{"encoder_arch": "transformer", "model": "encoder-decoder audio transcriber", "dataset": "short read English sentences (LibriTTS-R)", "train_examples": 26041, "gain_aug_db": 10, "n_mels": 64, "hop_length": 160, "input": "mfcc", "spec_augment": true, "win_length": 400, "tokenizer": "char", "vocab_size": 32, "encoder_norm": "layernorm", "encoder_norm_position": "pre", "encoder_activation": "swiglu", "encoder_mlp_ratio": 2, "encoder_head_dim": 64, "encoder_fused_qkv": false, "encoder_bias": "all", "encoder_qk_norm": false, "encoder_parallel_block": false, "encoder_inner_norm": false, "encoder_subsampling": 4, "encoder_layers": 16, "encoder_width": 192, "encoder_positions": "learned", "fusion": "prefix", "label_smoothing": 0.1, "decoder_width": 320, "decoder_layers": 6, "decoder_norm": "layernorm", "decoder_norm_position": "pre", "decoder_activation": "swiglu", "decoder_mlp_ratio": 2, "decoder_head_dim": 16, "decoder_fused_qkv": true, "decoder_bias": "none", "decoder_qk_norm": false, "decoder_parallel_block": false, "decoder_inner_norm": false, "decoder_positions": "rope", "decoder_prefix_bidirectional": false, "decoder_connector": "mlp", "decoder_tie_embeddings": false, "init": "torch_default", "residual_init": "zero_last", "optimizer": "muon", "muon_scale": "match_rms_adamw", "lr": 0.0027, "momentum": 0.9, "nesterov": true, "orthogonalizer": "polar_express", "adamw_lr_other_params": 0.0026, "ema_decay": 0.99, "steps": 4200, "batch_size": 96, "epochs": 15.5, "lr_schedule": "linear", "final_lr_fraction": 0, "warmup_steps": 840, "weight_decay": 0.2, "adamw_weight_decay_other_params": 0}
Rows from block 11 of the audio encoder of a small encoder-decoder audio transcriber, named by matrix and row number. Rows with one number belong to one neuron. Each number is 50 + 12 x the weight over its row's rms, rounded and kept within 0 to 99. All counts start at 0.
After each neuron's rows are labels from the 100 clips, of 14976, where the neuron reaches its largest size: "strongest on" is what is common among them. Only what is clearly more common there than usual is listed. The data: short read English sentences (LibriTTS-R). In brackets: how many of the 100.
# gate: MLP gate (encoder.blocks.11.mlp.gate.weight, 384x192), inputs 0-95
# fc1: MLP up (encoder.blocks.11.mlp.fc1.weight, 384x192), inputs 0-95
# fc2: MLP down (encoder.blocks.11.mlp.fc2.weight, 192x384, transposed), outputs 0-95

gate.194:45 52 46 70 60 38 56 53 49 68 64 36 37 65 63 33 58 58 24 45 44 61 47 63 71 36 57 39 47 68 44 43 46 52 41 47 54 59 34 57 74 41 61 57 46 59 68 54 75 66 78 44 37 52 50 49 60 36 41 40 35 47 46 65 57 40 35 47 57 41 57 55 52 43 53 40 55 36 51 36 50 56 45 37 56 46 64 64 38 39 60 48 51 55 50 67
fc1.194:46 53 72 50 57 65 73 58 45 50 72 71 46 44 57 45 31 61 38 60 47 42 59 44 32 60 55 59 57 62 73 68 38 61 55 61 51 71 42 70 65 50 38 42 41 65 41 40 24 39 69 60 50 49 53 42 57 73 21 51 52 51 44 46 65 62 51 57 40 42 75 37 53 47 39 32 66 36 36 45 51 44 44 32 43 61 59 46 58 34 44 48 37 76 46 32
fc2.194:38 42 50 35 50 51 58 31 52 48 57 50 74 44 45 50 60 46 53 74 64 81 56 41 55 64 64 49 70 44 59 51 55 53 57 52 53 32 28 56 70 33 45 38 69 49 64 42 33 34 35 51 25 69 54 34 58 55 48 61 43 48 47 55 63 37 72 48 35 64 82 30 53 41 43 30 49 49 43 55 29 38 37 42 49 32 35 65 51 65 48 42 42 59 53 63
strongest on: the word "of" (37)

gate.29:56 34 34 81 54 48 48 53 43 56 46 58 64 35 43 53 52 47 15 48 52 41 32 31 82 50 40 57 68 57 72 60 63 45 44 45 45 32 60 45 46 52 43 40 44 46 47 50 57 52 59 35 51 34 47 56 49 38 46 50 45 43 60 39 51 71 41 28 45 62 48 43 64 71 54 44 67 49 47 72 50 36 68 45 34 51 66 57 65 60 39 77 55 42 38 40
fc1.29:53 41 39 57 70 67 57 34 42 43 49 39 39 50 46 52 53 46 32 29 59 45 66 53 63 54 52 56 67 41 77 40 60 62 47 47 41 44 50 47 30 56 43 48 53 51 48 56 49 47 66 54 41 67 54 67 45 45 63 17 52 55 36 57 53 27 47 53 60 71 37 62 51 49 74 43 72 51 62 51 59 49 52 58 36 68 53 62 68 43 27 51 46 57 50 50
fc2.29:65 28 45 26 66 71 49 67 68 77 56 38 52 69 64 47 56 52 61 45 40 48 52 52 40 44 76 45 41 43 71 44 34 42 58 44 35 60 70 43 51 46 66 51 41 62 43 31 43 32 61 45 45 45 53 48 36 71 86 52 52 52 49 43 62 66 37 49 48 44 47 52 55 53 36 72 47 55 48 54 40 54 57 66 62 59 46 41 24 56 52 48 34 55 33 37
strongest on: voice: male (85)

gate.137:40 43 43 45 62 40 59 49 44 54 60 48 50 47 42 54 60 50 49 71 49 61 54 52 43 60 54 44 65 59 51 63 58 56 49 63 36 55 34 41 37 55 62 53 43 42 62 45 50 33 47 47 65 47 42 63 59 53 40 46 34 58 70 70 53 40 39 57 41 51 41 40 46 77 60 61 38 33 40 44 33 20 59 24 49 58 65 52 73 43 50 53 79 51 47 38
fc1.137:34 60 49 59 50 39 48 38 51 49 61 59 51 71 41 65 53 38 31 57 31 37 70 42 50 55 53 49 78 50 53 48 57 46 61 68 54 59 37 68 59 55 44 38 42 64 63 54 50 42 54 52 40 53 58 47 63 46 49 48 28 64 56 54 44 46 53 62 64 37 29 54 55 44 63 50 38 91 49 58 45 36 64 48 29 49 33 36 48 46 53 51 66 63 33 34
fc2.137:57 43 41 51 36 48 61 60 50 31 68 67 57 72 69 58 50 41 39 45 57 64 44 42 42 40 23 53 54 38 42 66 57 43 41 29 48 55 66 67 44 43 40 58 43 64 53 57 52 75 55 36 60 48 55 99 58 70 45 43 85 59 52 44 41 55 47 73 42 48 42 61 47 37 56 53 45 29 44 47 37 44 26 27 54 29 54 52 38 33 59 57 36 47 74 52
strongest on: voice: male (75)

gate.309:36 48 27 51 63 48 44 59 65 57 78 66 55 44 66 59 62 57 43 50 44 37 49 57 79 30 52 39 50 41 35 61 40 33 50 60 45 32 54 57 55 32 50 57 68 47 57 66 50 50 46 50 60 41 44 41 49 49 48 35 48 56 49 62 54 63 27 34 36 54 27 60 44 53 57 43 58 46 51 38 73 82 50 35 63 50 63 47 48 50 41 47 47 61 46 46
fc1.309:43 66 52 27 55 37 67 45 50 69 56 30 48 32 31 55 48 53 46 34 65 60 54 35 53 70 54 45 39 43 56 25 37 62 62 50 52 63 54 28 34 51 46 47 13 43 34 42 43 55 48 55 59 70 65 43 39 48 41 68 52 60 45 41 54 66 57 68 48 65 40 41 68 46 41 52 38 58 60 73 37 47 64 63 59 27 50 45 46 58 39 40 54 80 30 59
fc2.309:54 49 48 47 59 53 48 45 65 49 54 33 55 29 60 59 53 58 23 59 60 56 63 68 71 44 68 53 59 35 38 52 46 23 52 47 47 47 50 28 44 37 45 43 48 64 43 62 52 30 34 58 54 54 58 52 43 38 57 57 46 65 68 40 30 47 56 67 48 34 57 58 42 45 31 57 28 38 68 44 42 40 40 53 48 67 36 36 63 51 71 41 63 49 57 40
strongest on: the word "the" (56)

gate.117:22 58 47 81 65 46 29 61 75 60 38 52 52 52 44 46 62 51 41 52 48 58 47 62 49 62 55 40 48 69 80 52 32 42 70 39 52 66 66 60 47 39 37 44 36 72 58 31 42 27 55 39 55 27 50 42 50 34 46 69 53 42 44 40 43 42 67 64 53 53 32 43 45 37 71 41 54 46 28 47 43 49 34 69 45 37 51 57 33 59 56 47 63 48 47 58
fc1.117:65 56 64 54 39 37 41 59 55 41 47 46 50 36 67 54 38 50 51 35 51 41 70 36 54 57 54 53 26 51 52 28 57 42 31 50 50 55 48 50 51 35 38 41 49 45 34 35 61 47 43 54 54 49 72 63 50 64 34 66 53 35 59 46 65 68 62 80 57 48 57 36 34 31 53 53 34 62 29 60 37 53 39 15 35 53 33 58 51 50 44 49 41 53 43 37
fc2.117:40 40 63 49 32 36 63 73 40 33 37 57 32 37 35 58 56 67 63 63 49 58 41 47 59 51 52 51 65 51 50 19 63 57 36 40 48 63 54 42 40 60 32 31 46 41 50 73 62 66 42 66 57 62 42 68 39 50 49 64 42 53 48 55 58 45 48 70 44 56 58 46 50 33 66 51 68 57 54 51 34 38 66 56 47 48 39 56 54 50 52 57 33 75 63 62
strongest on: the word "of" (26)

gate.182:50 52 50 41 44 63 56 51 35 52 55 60 47 23 62 49 52 63 55 28 39 47 57 52 17 38 35 64 29 45 43 37 34 70 36 78 27 46 51 54 36 67 59 36 40 46 55 53 23 45 44 57 45 64 26 66 61 59 57 38 61 36 41 43 49 74 44 61 72 47 77 55 68 56 50 62 43 54 39 42 62 64 52 53 51 32 41 31 30 67 38 39 54 48 47 51
fc1.182:59 53 50 56 48 40 53 32 32 91 40 40 38 54 56 58 79 43 29 72 41 54 47 55 42 51 35 38 62 58 66 48 65 48 48 27 39 41 34 78 48 57 24 49 32 52 53 65 64 51 40 72 45 65 42 67 38 60 31 33 47 57 41 38 37 42 44 60 67 44 56 39 33 46 42 53 37 51 55 50 45 53 72 64 37 48 70 66 41 56 52 36 59 19 62 52
fc2.182:33 47 45 44 60 48 41 49 36 52 49 50 59 58 38 51 63 36 46 42 52 59 45 69 49 36 29 56 52 34 60 45 60 48 44 51 54 63 62 62 74 42 41 41 57 54 64 36 45 37 41 59 43 57 21 43 46 54 38 54 71 38 31 50 52 75 33 61 50 55 59 41 31 47 41 64 45 60 21 48 56 58 76 53 52 73 36 50 72 83 68 55 62 49 59 48
strongest on: the word "i" (59)

gate.258:34 50 34 74 63 56 28 46 39 43 43 24 53 49 34 47 30 41 66 63 42 49 69 69 46 55 61 47 51 38 50 64 50 41 49 37 52 52 53 40 59 57 45 55 54 49 72 40 36 37 47 60 50 49 60 31 47 44 56 42 44 71 47 53 51 56 25 59 38 56 31 59 72 56 13 37 36 61 43 44 46 52 57 54 67 65 58 43 57 70 49 39 43 53 55 60
fc1.258:61 56 47 52 36 57 37 64 39 40 56 31 61 63 39 75 66 62 54 63 51 57 54 42 65 55 37 40 46 64 40 57 42 37 57 60 46 49 75 62 59 48 61 37 76 64 36 45 39 50 42 42 38 52 41 59 56 46 44 55 47 45 46 68 63 50 45 43 49 45 43 51 48 46 59 35 55 54 51 42 17 46 51 47 60 50 44 52 27 68 42 36 49 46 45 58
fc2.258:54 59 37 62 65 54 46 31 52 52 45 48 56 39 22 77 45 59 55 48 78 61 44 48 60 51 30 39 43 51 49 54 47 69 46 43 48 70 53 41 41 53 43 39 68 46 20 65 58 53 62 44 30 37 53 72 45 51 50 61 48 60 61 54 56 46 75 30 53 58 46 44 60 51 70 21 72 59 41 40 35 71 52 45 36 54 74 45 24 53 55 35 48 41 58 42
strongest on: the word "you" (61)

gate.248:57 59 48 51 48 46 52 53 64 40 43 44 42 85 41 70 43 48 51 40 40 66 41 51 58 50 50 59 87 66 60 45 71 80 38 54 74 37 50 40 44 49 60 26 56 54 60 43 34 48 61 49 43 40 50 24 46 42 49 63 57 42 68 43 49 48 50 31 47 65 36 42 60 64 35 77 67 50 55 37 66 69 40 37 73 48 68 58 36 59 56 51 57 53 51 49
fc1.248:38 31 70 31 42 36 69 36 42 48 49 23 53 70 50 46 34 47 57 57 50 69 62 36 61 48 59 51 58 59 29 46 53 80 51 50 60 61 63 41 70 65 52 35 46 60 55 60 69 60 57 55 59 56 58 40 54 63 48 58 58 52 51 42 58 50 55 30 56 53 44 58 43 59 57 30 56 54 45 71 47 31 46 53 42 63 68 66 45 29 53 43 59 45 52 57
fc2.248:38 40 63 37 48 44 57 75 45 49 46 72 60 57 48 45 42 47 53 56 44 83 47 25 48 42 46 43 42 55 58 47 53 63 71 42 34 47 57 65 45 34 73 61 45 55 44 54 37 52 51 36 28 51 38 51 63 38 54 43 50 63 44 45 52 50 43 73 41 41 44 42 46 35 33 66 48 71 44 38 33 67 47 63 28 43 45 46 67 30 69 59 53 46 48 56
strongest on: voice: male (77)

gate.164:60 54 48 21 50 47 44 61 34 43 76 53 38 48 61 64 65 37 36 58 48 51 57 59 43 68 51 40 50 47 45 52 31 48 50 52 36 46 61 40 55 55 43 42 51 51 59 38 41 25 44 55 56 28 61 49 33 66 48 33 64 45 35 54 47 78 62 42 37 49 60 54 50 32 65 62 38 57 77 54 52 50 54 39 30 68 34 14 41 52 48 52 48 59 56 41
fc1.164:27 61 35 28 69 62 41 50 44 25 49 61 44 51 43 60 40 42 51 54 47 50 42 40 36 43 55 48 51 53 31 59 48 38 52 47 47 45 40 50 55 39 29 73 38 39 61 43 36 51 73 33 44 55 65 38 39 42 58 56 60 60 52 51 34 51 74 47 54 54 41 31 53 47 55 40 68 54 31 48 62 52 64 62 67 57 51 33 42 62 50 38 59 54 59 51
fc2.164:61 44 39 25 48 68 41 64 49 65 48 60 59 57 71 41 29 34 50 48 50 66 22 47 39 53 54 51 47 51 52 63 37 72 57 32 38 39 80 67 57 62 66 37 71 36 55 33 80 64 54 56 42 37 26 47 57 37 42 46 53 64 38 69 41 50 51 40 62 56 49 70 50 47 52 40 53 44 55 60 29 53 73 54 40 61 71 36 51 50 58 43 56 45 62 46
strongest on: the word "of" (25)

gate.102:54 39 35 63 50 36 40 56 49 51 65 28 57 37 44 52 45 37 68 43 61 71 34 59 61 38 43 42 54 44 45 32 51 58 52 33 51 29 67 54 49 25 43 40 62 70 43 47 57 53 50 46 62 57 65 45 61 62 41 43 58 66 45 62 58 67 48 53 62 36 61 43 53 51 69 48 34 37 40 68 25 49 73 37 53 46 46 60 56 58 55 61 33 40 40 43
fc1.102:42 56 51 14 37 63 86 44 44 40 37 59 47 56 49 38 46 59 52 58 41 65 62 47 59 63 35 48 42 20 53 57 56 54 50 41 60 56 49 36 33 32 64 60 47 26 49 56 50 61 47 54 31 33 45 69 57 37 54 40 54 50 37 33 48 39 66 60 55 57 47 44 55 45 54 62 40 59 62 54 49 36 27 67 51 60 41 44 79 64 54 25 53 74 72 47
fc2.102:23 38 50 42 44 68 43 42 46 75 48 45 68 50 54 51 56 61 66 45 53 56 51 58 46 39 37 69 51 66 65 43 42 70 49 70 46 55 48 51 39 54 61 71 49 54 46 43 53 57 77 34 65 70 47 34 48 53 28 61 49 44 57 35 60 44 58 34 34 60 36 37 52 44 26 66 35 53 66 40 60 43 38 41 46 52 47 60 11 64 51 55 57 47 63 54
strongest on: voice: female (96)

gate.363:62 49 48 46 36 50 28 35 45 59 55 42 27 49 72 53 58 51 30 41 51 35 47 67 30 57 79 60 55 38 28 59 41 40 57 51 56 59 35 84 35 48 69 57 50 47 59 61 29 55 44 33 59 55 42 56 55 51 29 58 49 29 44 39 72 47 62 58 51 62 56 47 44 60 58 55 41 82 55 46 35 71 36 49 49 50 52 27 45 53 39 46 49 63 56 53
fc1.363:82 64 42 37 47 39 45 41 66 57 29 58 49 61 47 29 44 36 66 39 48 56 58 35 46 42 32 55 45 41 56 52 62 32 46 43 68 35 49 23 61 44 49 50 63 47 48 35 78 69 47 32 50 66 45 44 59 43 60 33 68 51 50 19 50 56 43 63 52 45 40 67 50 47 43 65 58 25 43 45 50 45 46 51 42 49 61 64 58 22 54 54 39 78 48 44
fc2.363:47 71 59 48 39 47 56 40 32 58 37 50 57 37 40 57 75 79 55 59 60 43 50 40 66 55 57 42 52 65 45 65 54 63 44 30 29 59 45 50 60 44 51 24 56 54 37 41 64 52 53 39 59 54 68 39 53 46 38 51 32 56 67 48 51 39 57 44 43 34 55 33 42 48 43 58 51 51 48 39 48 35 50 48 46 41 38 26 41 36 41 41 76 53 56 37
strongest on: voice: female (90)

gate.173:25 38 53 45 39 51 53 46 51 63 61 46 43 59 57 57 49 55 63 35 65 37 63 80 47 49 45 44 70 41 78 62 50 48 65 59 59 52 76 25 67 53 34 39 50 48 64 68 40 53 50 34 55 34 50 53 49 56 50 49 34 25 45 35 43 30 47 46 61 45 34 76 41 44 38 50 57 42 56 50 34 76 49 51 62 42 64 67 62 59 76 56 47 63 37 51
fc1.173:61 32 30 66 74 50 44 52 29 46 59 53 55 65 41 35 21 39 62 63 33 66 15 39 45 53 59 65 50 58 35 60 34 57 28 41 54 44 48 58 53 61 55 48 55 55 38 47 45 26 37 52 52 49 34 52 47 51 54 37 44 42 65 45 41 49 43 41 22 56 49 50 66 36 46 50 34 70 50 59 45 65 52 44 70 63 54 53 32 42 47 52 55 47 52 61
fc2.173:47 64 33 51 34 35 39 43 52 62 36 54 48 57 46 52 76 43 63 53 73 80 45 38 63 19 47 25 57 40 48 48 46 52 36 28 50 45 55 54 33 48 52 50 55 62 65 45 60 34 33 49 49 42 65 66 48 58 50 44 36 16 55 63 39 52 37 57 54 51 30 57 70 64 13 71 52 52 60 33 59 56 53 63 46 33 42 65 36 36 54 55 40 48 45 62
strongest on: the word "she" (44)

gate.213:50 58 39 43 72 70 51 61 83 47 31 36 30 30 37 46 54 25 49 77 33 43 40 41 65 66 58 55 40 71 52 32 58 37 47 53 25 75 47 33 59 43 43 68 54 42 46 57 35 39 27 64 26 65 58 66 53 56 25 45 43 61 37 52 42 60 73 55 29 48 35 48 70 47 46 44 43 26 37 56 46 38 61 44 52 57 48 69 48 42 54 42 38 57 49 54
fc1.213:50 45 53 40 36 50 56 27 16 47 48 38 41 53 36 45 51 66 57 33 70 80 63 73 63 52 37 61 49 51 43 52 70 31 47 30 63 63 57 46 57 22 45 42 50 49 46 39 57 51 59 38 43 30 60 50 59 34 58 53 38 59 51 44 56 38 50 51 76 42 53 42 49 38 41 69 72 49 69 69 38 33 42 59 34 39 75 61 46 48 55 62 44 50 57 22
fc2.213:56 50 48 64 27 48 73 53 42 60 59 70 31 55 54 56 45 54 61 56 53 55 53 66 45 50 46 58 62 39 59 43 46 47 53 51 69 53 56 62 32 62 40 61 56 41 44 52 44 61 47 44 67 56 43 29 44 58 64 48 62 34 46 45 58 49 33 24 42 38 54 62 29 49 18 51 44 54 42 64 42 40 40 66 27 75 77 54 54 45 46 54 37 53 52 55
strongest on: the word "be" (33)

gate.318:56 35 35 49 61 41 38 44 68 45 43 59 54 63 47 64 50 55 50 59 46 73 62 44 65 64 54 43 53 37 66 31 29 32 62 61 58 58 70 35 67 80 50 59 30 59 48 57 65 66 35 45 28 35 47 24 66 68 42 25 49 21 37 73 43 58 54 47 56 65 51 61 51 44 50 55 48 57 18 59 65 49 36 57 66 54 41 37 61 45 54 56 54 59 48 42
fc1.318:42 43 41 38 48 36 49 37 70 49 57 59 44 42 49 48 62 57 48 45 50 38 47 49 27 32 72 46 45 49 63 51 56 49 56 41 57 22 26 55 42 48 58 54 36 61 47 33 52 59 52 31 57 57 44 71 38 37 44 64 58 68 59 62 44 40 59 34 55 37 50 57 69 68 56 67 32 64 68 65 42 54 57 59 41 33 66 56 49 48 65 42 40 44 39 52
fc2.318:46 47 44 65 58 67 52 39 31 40 52 60 60 42 41 22 56 50 48 33 50 61 34 23 57 66 55 60 33 40 56 31 46 60 56 36 22 71 56 70 45 72 64 55 44 36 53 49 67 50 49 73 39 60 60 42 24 57 60 46 38 59 44 63 46 56 48 60 58 57 78 50 42 61 49 49 29 70 55 37 71 45 45 40 55 48 49 46 61 45 48 27 53 65 66 51
strongest on: the word "it" (40)

gate.201:50 43 45 36 50 53 48 47 38 71 53 56 52 35 53 45 64 46 35 60 31 45 31 30 23 45 59 48 51 72 60 75 52 60 32 33 47 62 62 36 45 35 37 64 35 49 59 69 43 65 45 48 47 42 49 39 48 66 43 57 50 69 61 43 56 66 37 34 73 64 36 44 51 65 40 48 53 45 51 49 71 64 54 36 36 73 39 50 70 42 46 59 41 67 57 44
fc1.201:30 30 67 63 60 64 52 62 47 43 30 34 27 53 48 42 43 53 66 49 79 46 62 42 53 58 66 57 50 53 50 57 56 55 66 56 51 58 54 46 51 59 48 34 49 60 52 38 38 67 58 77 54 62 73 54 50 36 47 41 53 35 49 60 36 43 45 49 56 54 50 49 52 47 58 29 39 59 40 38 38 58 40 54 61 39 50 44 38 50 60 44 56 39 55 62
fc2.201:26 61 48 34 67 46 47 50 51 54 46 66 56 55 45 53 52 27 18 47 51 61 64 36 64 46 50 46 57 55 43 45 66 60 59 46 44 57 37 85 56 49 47 46 48 64 27 78 60 54 36 39 41 47 62 50 52 41 58 49 42 38 46 52 69 63 28 56 51 57 53 48 44 34 32 36 51 31 63 40 60 44 59 55 40 52 55 57 39 45 33 64 55 59 44 35
strongest on: voice: male (92)

gate.209:53 58 29 57 47 44 75 48 36 39 47 46 50 66 64 65 30 58 55 69 61 65 63 37 36 54 39 47 51 39 45 51 57 45 47 28 54 53 58 22 64 39 45 29 30 37 38 45 49 65 55 36 55 52 67 50 47 40 43 56 45 48 35 50 39 57 70 46 56 59 42 67 50 56 68 42 55 83 53 63 36 47 61 52 61 46 36 37 54 66 53 47 83 53 49 50
fc1.209:58 43 64 52 40 62 62 44 57 41 45 72 53 45 25 33 38 49 45 60 48 69 43 49 48 44 28 59 55 47 42 55 43 41 55 57 59 53 59 49 53 49 52 48 76 43 68 54 57 23 56 57 62 46 42 46 36 52 54 28 68 53 74 42 59 44 72 46 32 45 61 30 59 61 32 34 55 18 67 37 21 49 41 71 21 40 75 29 57 41 50 46 58 58 69 46
fc2.209:45 55 56 47 55 56 54 54 59 63 55 57 24 52 66 38 53 68 39 67 49 34 52 56 64 45 25 50 38 54 47 39 49 67 61 44 57 43 39 32 46 51 65 40 43 57 47 59 48 57 49 70 50 50 51 55 43 70 19 67 50 51 66 24 46 50 47 63 70 62 43 39 65 58 65 68 47 46 29 64 66 49 39 58 60 27 52 42 41 35 47 38 55 49 35 44
strongest on: the word "he" (30)

gate.313:81 49 49 48 69 41 34 62 32 63 34 66 32 59 59 69 40 44 36 38 45 69 52 47 50 63 25 62 56 57 70 54 41 49 53 63 58 38 35 64 47 57 37 31 28 46 69 46 55 49 55 23 64 56 58 43 38 41 63 80 57 62 69 48 57 58 68 53 46 48 56 75 46 46 40 70 37 43 47 56 32 30 63 58 69 55 66 64 26 56 43 58 41 41 56 72
fc1.313:27 50 58 65 25 59 32 59 65 55 25 76 43 64 47 68 64 39 58 57 49 65 31 36 51 43 36 44 41 42 50 58 63 57 51 28 40 44 45 43 53 51 47 28 46 51 55 55 45 45 32 49 59 37 42 49 59 53 62 55 44 23 16 43 68 62 31 18 65 63 40 57 64 56 40 57 50 71 56 32 38 33 44 62 43 73 43 49 54 60 55 52 66 32 39 27
fc2.313:48 53 64 53 57 26 47 42 59 52 30 54 42 65 84 55 46 44 64 41 31 78 57 44 52 60 59 54 56 62 66 51 50 63 66 64 59 48 36 46 48 49 40 39 51 73 54 40 44 52 58 40 55 57 36 65 66 43 53 52 40 47 78 46 37 58 49 50 65 64 56 39 22 61 50 50 44 27 24 42 42 27 68 34 46 51 75 53 44 58 52 56 50 25 52 57
strongest on: the word "you" (41)

gate.252:41 52 51 59 44 47 59 55 39 67 40 37 56 55 77 30 55 25 27 55 45 54 69 52 45 56 41 60 34 46 73 51 49 56 55 36 54 44 37 58 48 36 51 49 51 54 52 54 30 59 52 64 26 36 32 45 52 54 61 34 54 21 39 44 41 47 44 40 59 45 62 24 50 79 66 16 25 39 57 46 72 30 45 63 51 42 46 49 51 56 54 50 47 57 30 39
fc1.252:37 65 44 44 66 36 63 43 41 55 39 38 27 60 49 47 46 41 46 59 30 28 47 61 57 53 33 64 61 47 64 47 54 44 58 76 58 56 68 62 41 63 46 68 52 46 43 59 48 52 67 52 42 62 41 36 57 55 61 42 64 53 64 47 41 64 52 34 58 57 44 64 65 32 56 19 47 68 40 65 30 54 54 28 42 48 57 55 51 55 54 64 55 52 26 51
fc2.252:41 56 53 29 60 60 62 51 48 54 42 67 46 45 56 24 60 51 51 40 40 37 44 39 77 44 56 66 51 39 44 46 54 29 41 39 54 57 58 51 45 59 51 44 63 60 37 70 48 66 48 46 72 25 56 56 59 64 62 48 50 44 44 57 54 50 63 73 42 71 52 54 58 38 69 44 45 33 45 61 51 74 58 47 50 31 72 37 68 56 53 30 56 38 51 52
strongest on: the word "you" (54)

gate.203:44 54 39 55 57 58 39 58 40 38 65 45 62 47 29 73 37 31 62 61 51 62 54 49 57 40 34 48 40 39 36 48 57 35 50 57 34 55 48 57 68 55 72 53 65 63 39 60 38 75 49 67 29 45 47 50 66 46 35 52 58 78 57 57 39 28 52 57 36 60 44 53 61 25 60 53 41 44 55 33 61 50 28 53 54 56 50 49 56 53 52 49 52 40 49 41
fc1.203:48 45 44 47 45 53 73 49 65 51 22 59 49 47 37 71 46 59 58 43 80 44 46 44 42 37 51 38 42 58 73 61 42 39 53 54 54 47 46 46 52 16 35 72 42 54 62 39 68 62 42 32 53 30 32 48 67 47 59 61 48 30 37 42 71 38 46 32 53 56 87 60 36 55 60 56 44 52 54 61 55 39 35 45 14 60 41 33 44 51 38 48 46 51 46 58
fc2.203:45 56 64 36 54 49 64 39 48 70 36 38 35 50 66 50 68 61 53 36 39 51 61 38 45 53 62 38 52 53 54 57 43 40 62 47 48 70 60 63 75 40 49 39 51 55 74 53 53 60 34 72 46 47 32 38 63 61 72 52 56 69 35 48 45 60 65 40 38 55 52 32 45 51 45 70 56 28 53 64 76 29 52 60 48 47 46 52 44 19 35 49 43 54 56 46
strongest on: the word "the" (53)

gate.136:51 26 61 51 53 56 42 50 61 50 39 49 41 39 63 33 41 48 37 35 29 47 38 60 47 46 60 41 31 43 57 48 30 46 40 43 40 63 74 67 63 76 53 42 65 56 42 25 55 47 46 55 46 53 61 28 42 49 40 60 40 63 44 63 46 51 46 38 38 61 47 36 40 53 62 45 43 65 59 49 45 42 21 68 31 65 65 43 30 39 54 45 44 32 63 47
fc1.136:41 70 67 37 60 47 46 58 36 54 36 27 43 37 39 61 66 56 54 66 59 56 55 48 53 43 53 49 70 61 51 40 56 83 55 55 58 48 53 35 69 57 38 48 39 44 49 53 35 51 46 40 56 30 48 59 48 55 51 54 39 38 46 53 24 44 50 57 20 57 52 78 58 53 36 72 51 52 71 48 50 53 68 54 44 34 27 46 48 39 52 48 24 64 32 48
fc2.136:58 38 44 41 60 44 40 40 65 56 43 61 63 61 65 74 45 54 85 40 50 43 56 33 55 49 39 54 74 66 43 59 39 34 57 61 55 61 55 36 59 29 62 45 62 31 50 54 56 43 52 37 57 42 53 55 45 67 54 42 44 42 62 50 57 49 59 45 39 67 58 43 55 57 37 68 33 44 59 32 46 49 75 41 47 58 37 55 49 65 33 48 59 47 89 32
strongest on: the word "i" (50)

gate.341:48 43 42 35 23 36 54 43 41 28 57 33 53 49 27 54 42 47 44 52 48 74 52 71 56 52 76 39 41 60 57 46 62 28 49 58 50 60 45 58 78 46 58 57 49 64 59 49 61 51 59 45 52 65 57 59 46 44 48 51 45 55 38 67 37 33 42 30 59 57 54 64 54 32 47 40 42 69 37 51 58 67 84 48 46 53 60 52 28 74 28 45 45 73 39 62
fc1.341:44 43 31 25 24 38 57 56 51 66 36 33 65 39 43 48 41 46 33 45 70 70 61 49 30 58 67 41 54 53 47 30 74 30 75 58 52 39 55 48 60 42 51 54 46 61 57 44 54 49 51 41 40 44 62 25 48 44 53 44 58 62 68 56 45 60 62 63 44 42 41 27 33 24 44 34 55 78 71 47 29 63 63 45 53 66 52 49 46 78 46 33 59 57 43 47
fc2.341:45 39 43 51 54 40 43 70 65 52 52 49 52 38 49 32 38 30 61 38 54 62 46 35 62 69 67 56 36 54 39 66 59 43 50 46 35 45 35 35 42 62 52 39 46 51 67 49 59 42 57 51 32 61 83 65 58 72 40 37 32 46 28 62 36 51 35 39 53 92 40 38 50 40 50 62 49 64 66 43 39 39 50 51 38 48 25 53 40 38 40 51 27 30 39 42
strongest on: the word "he" (36)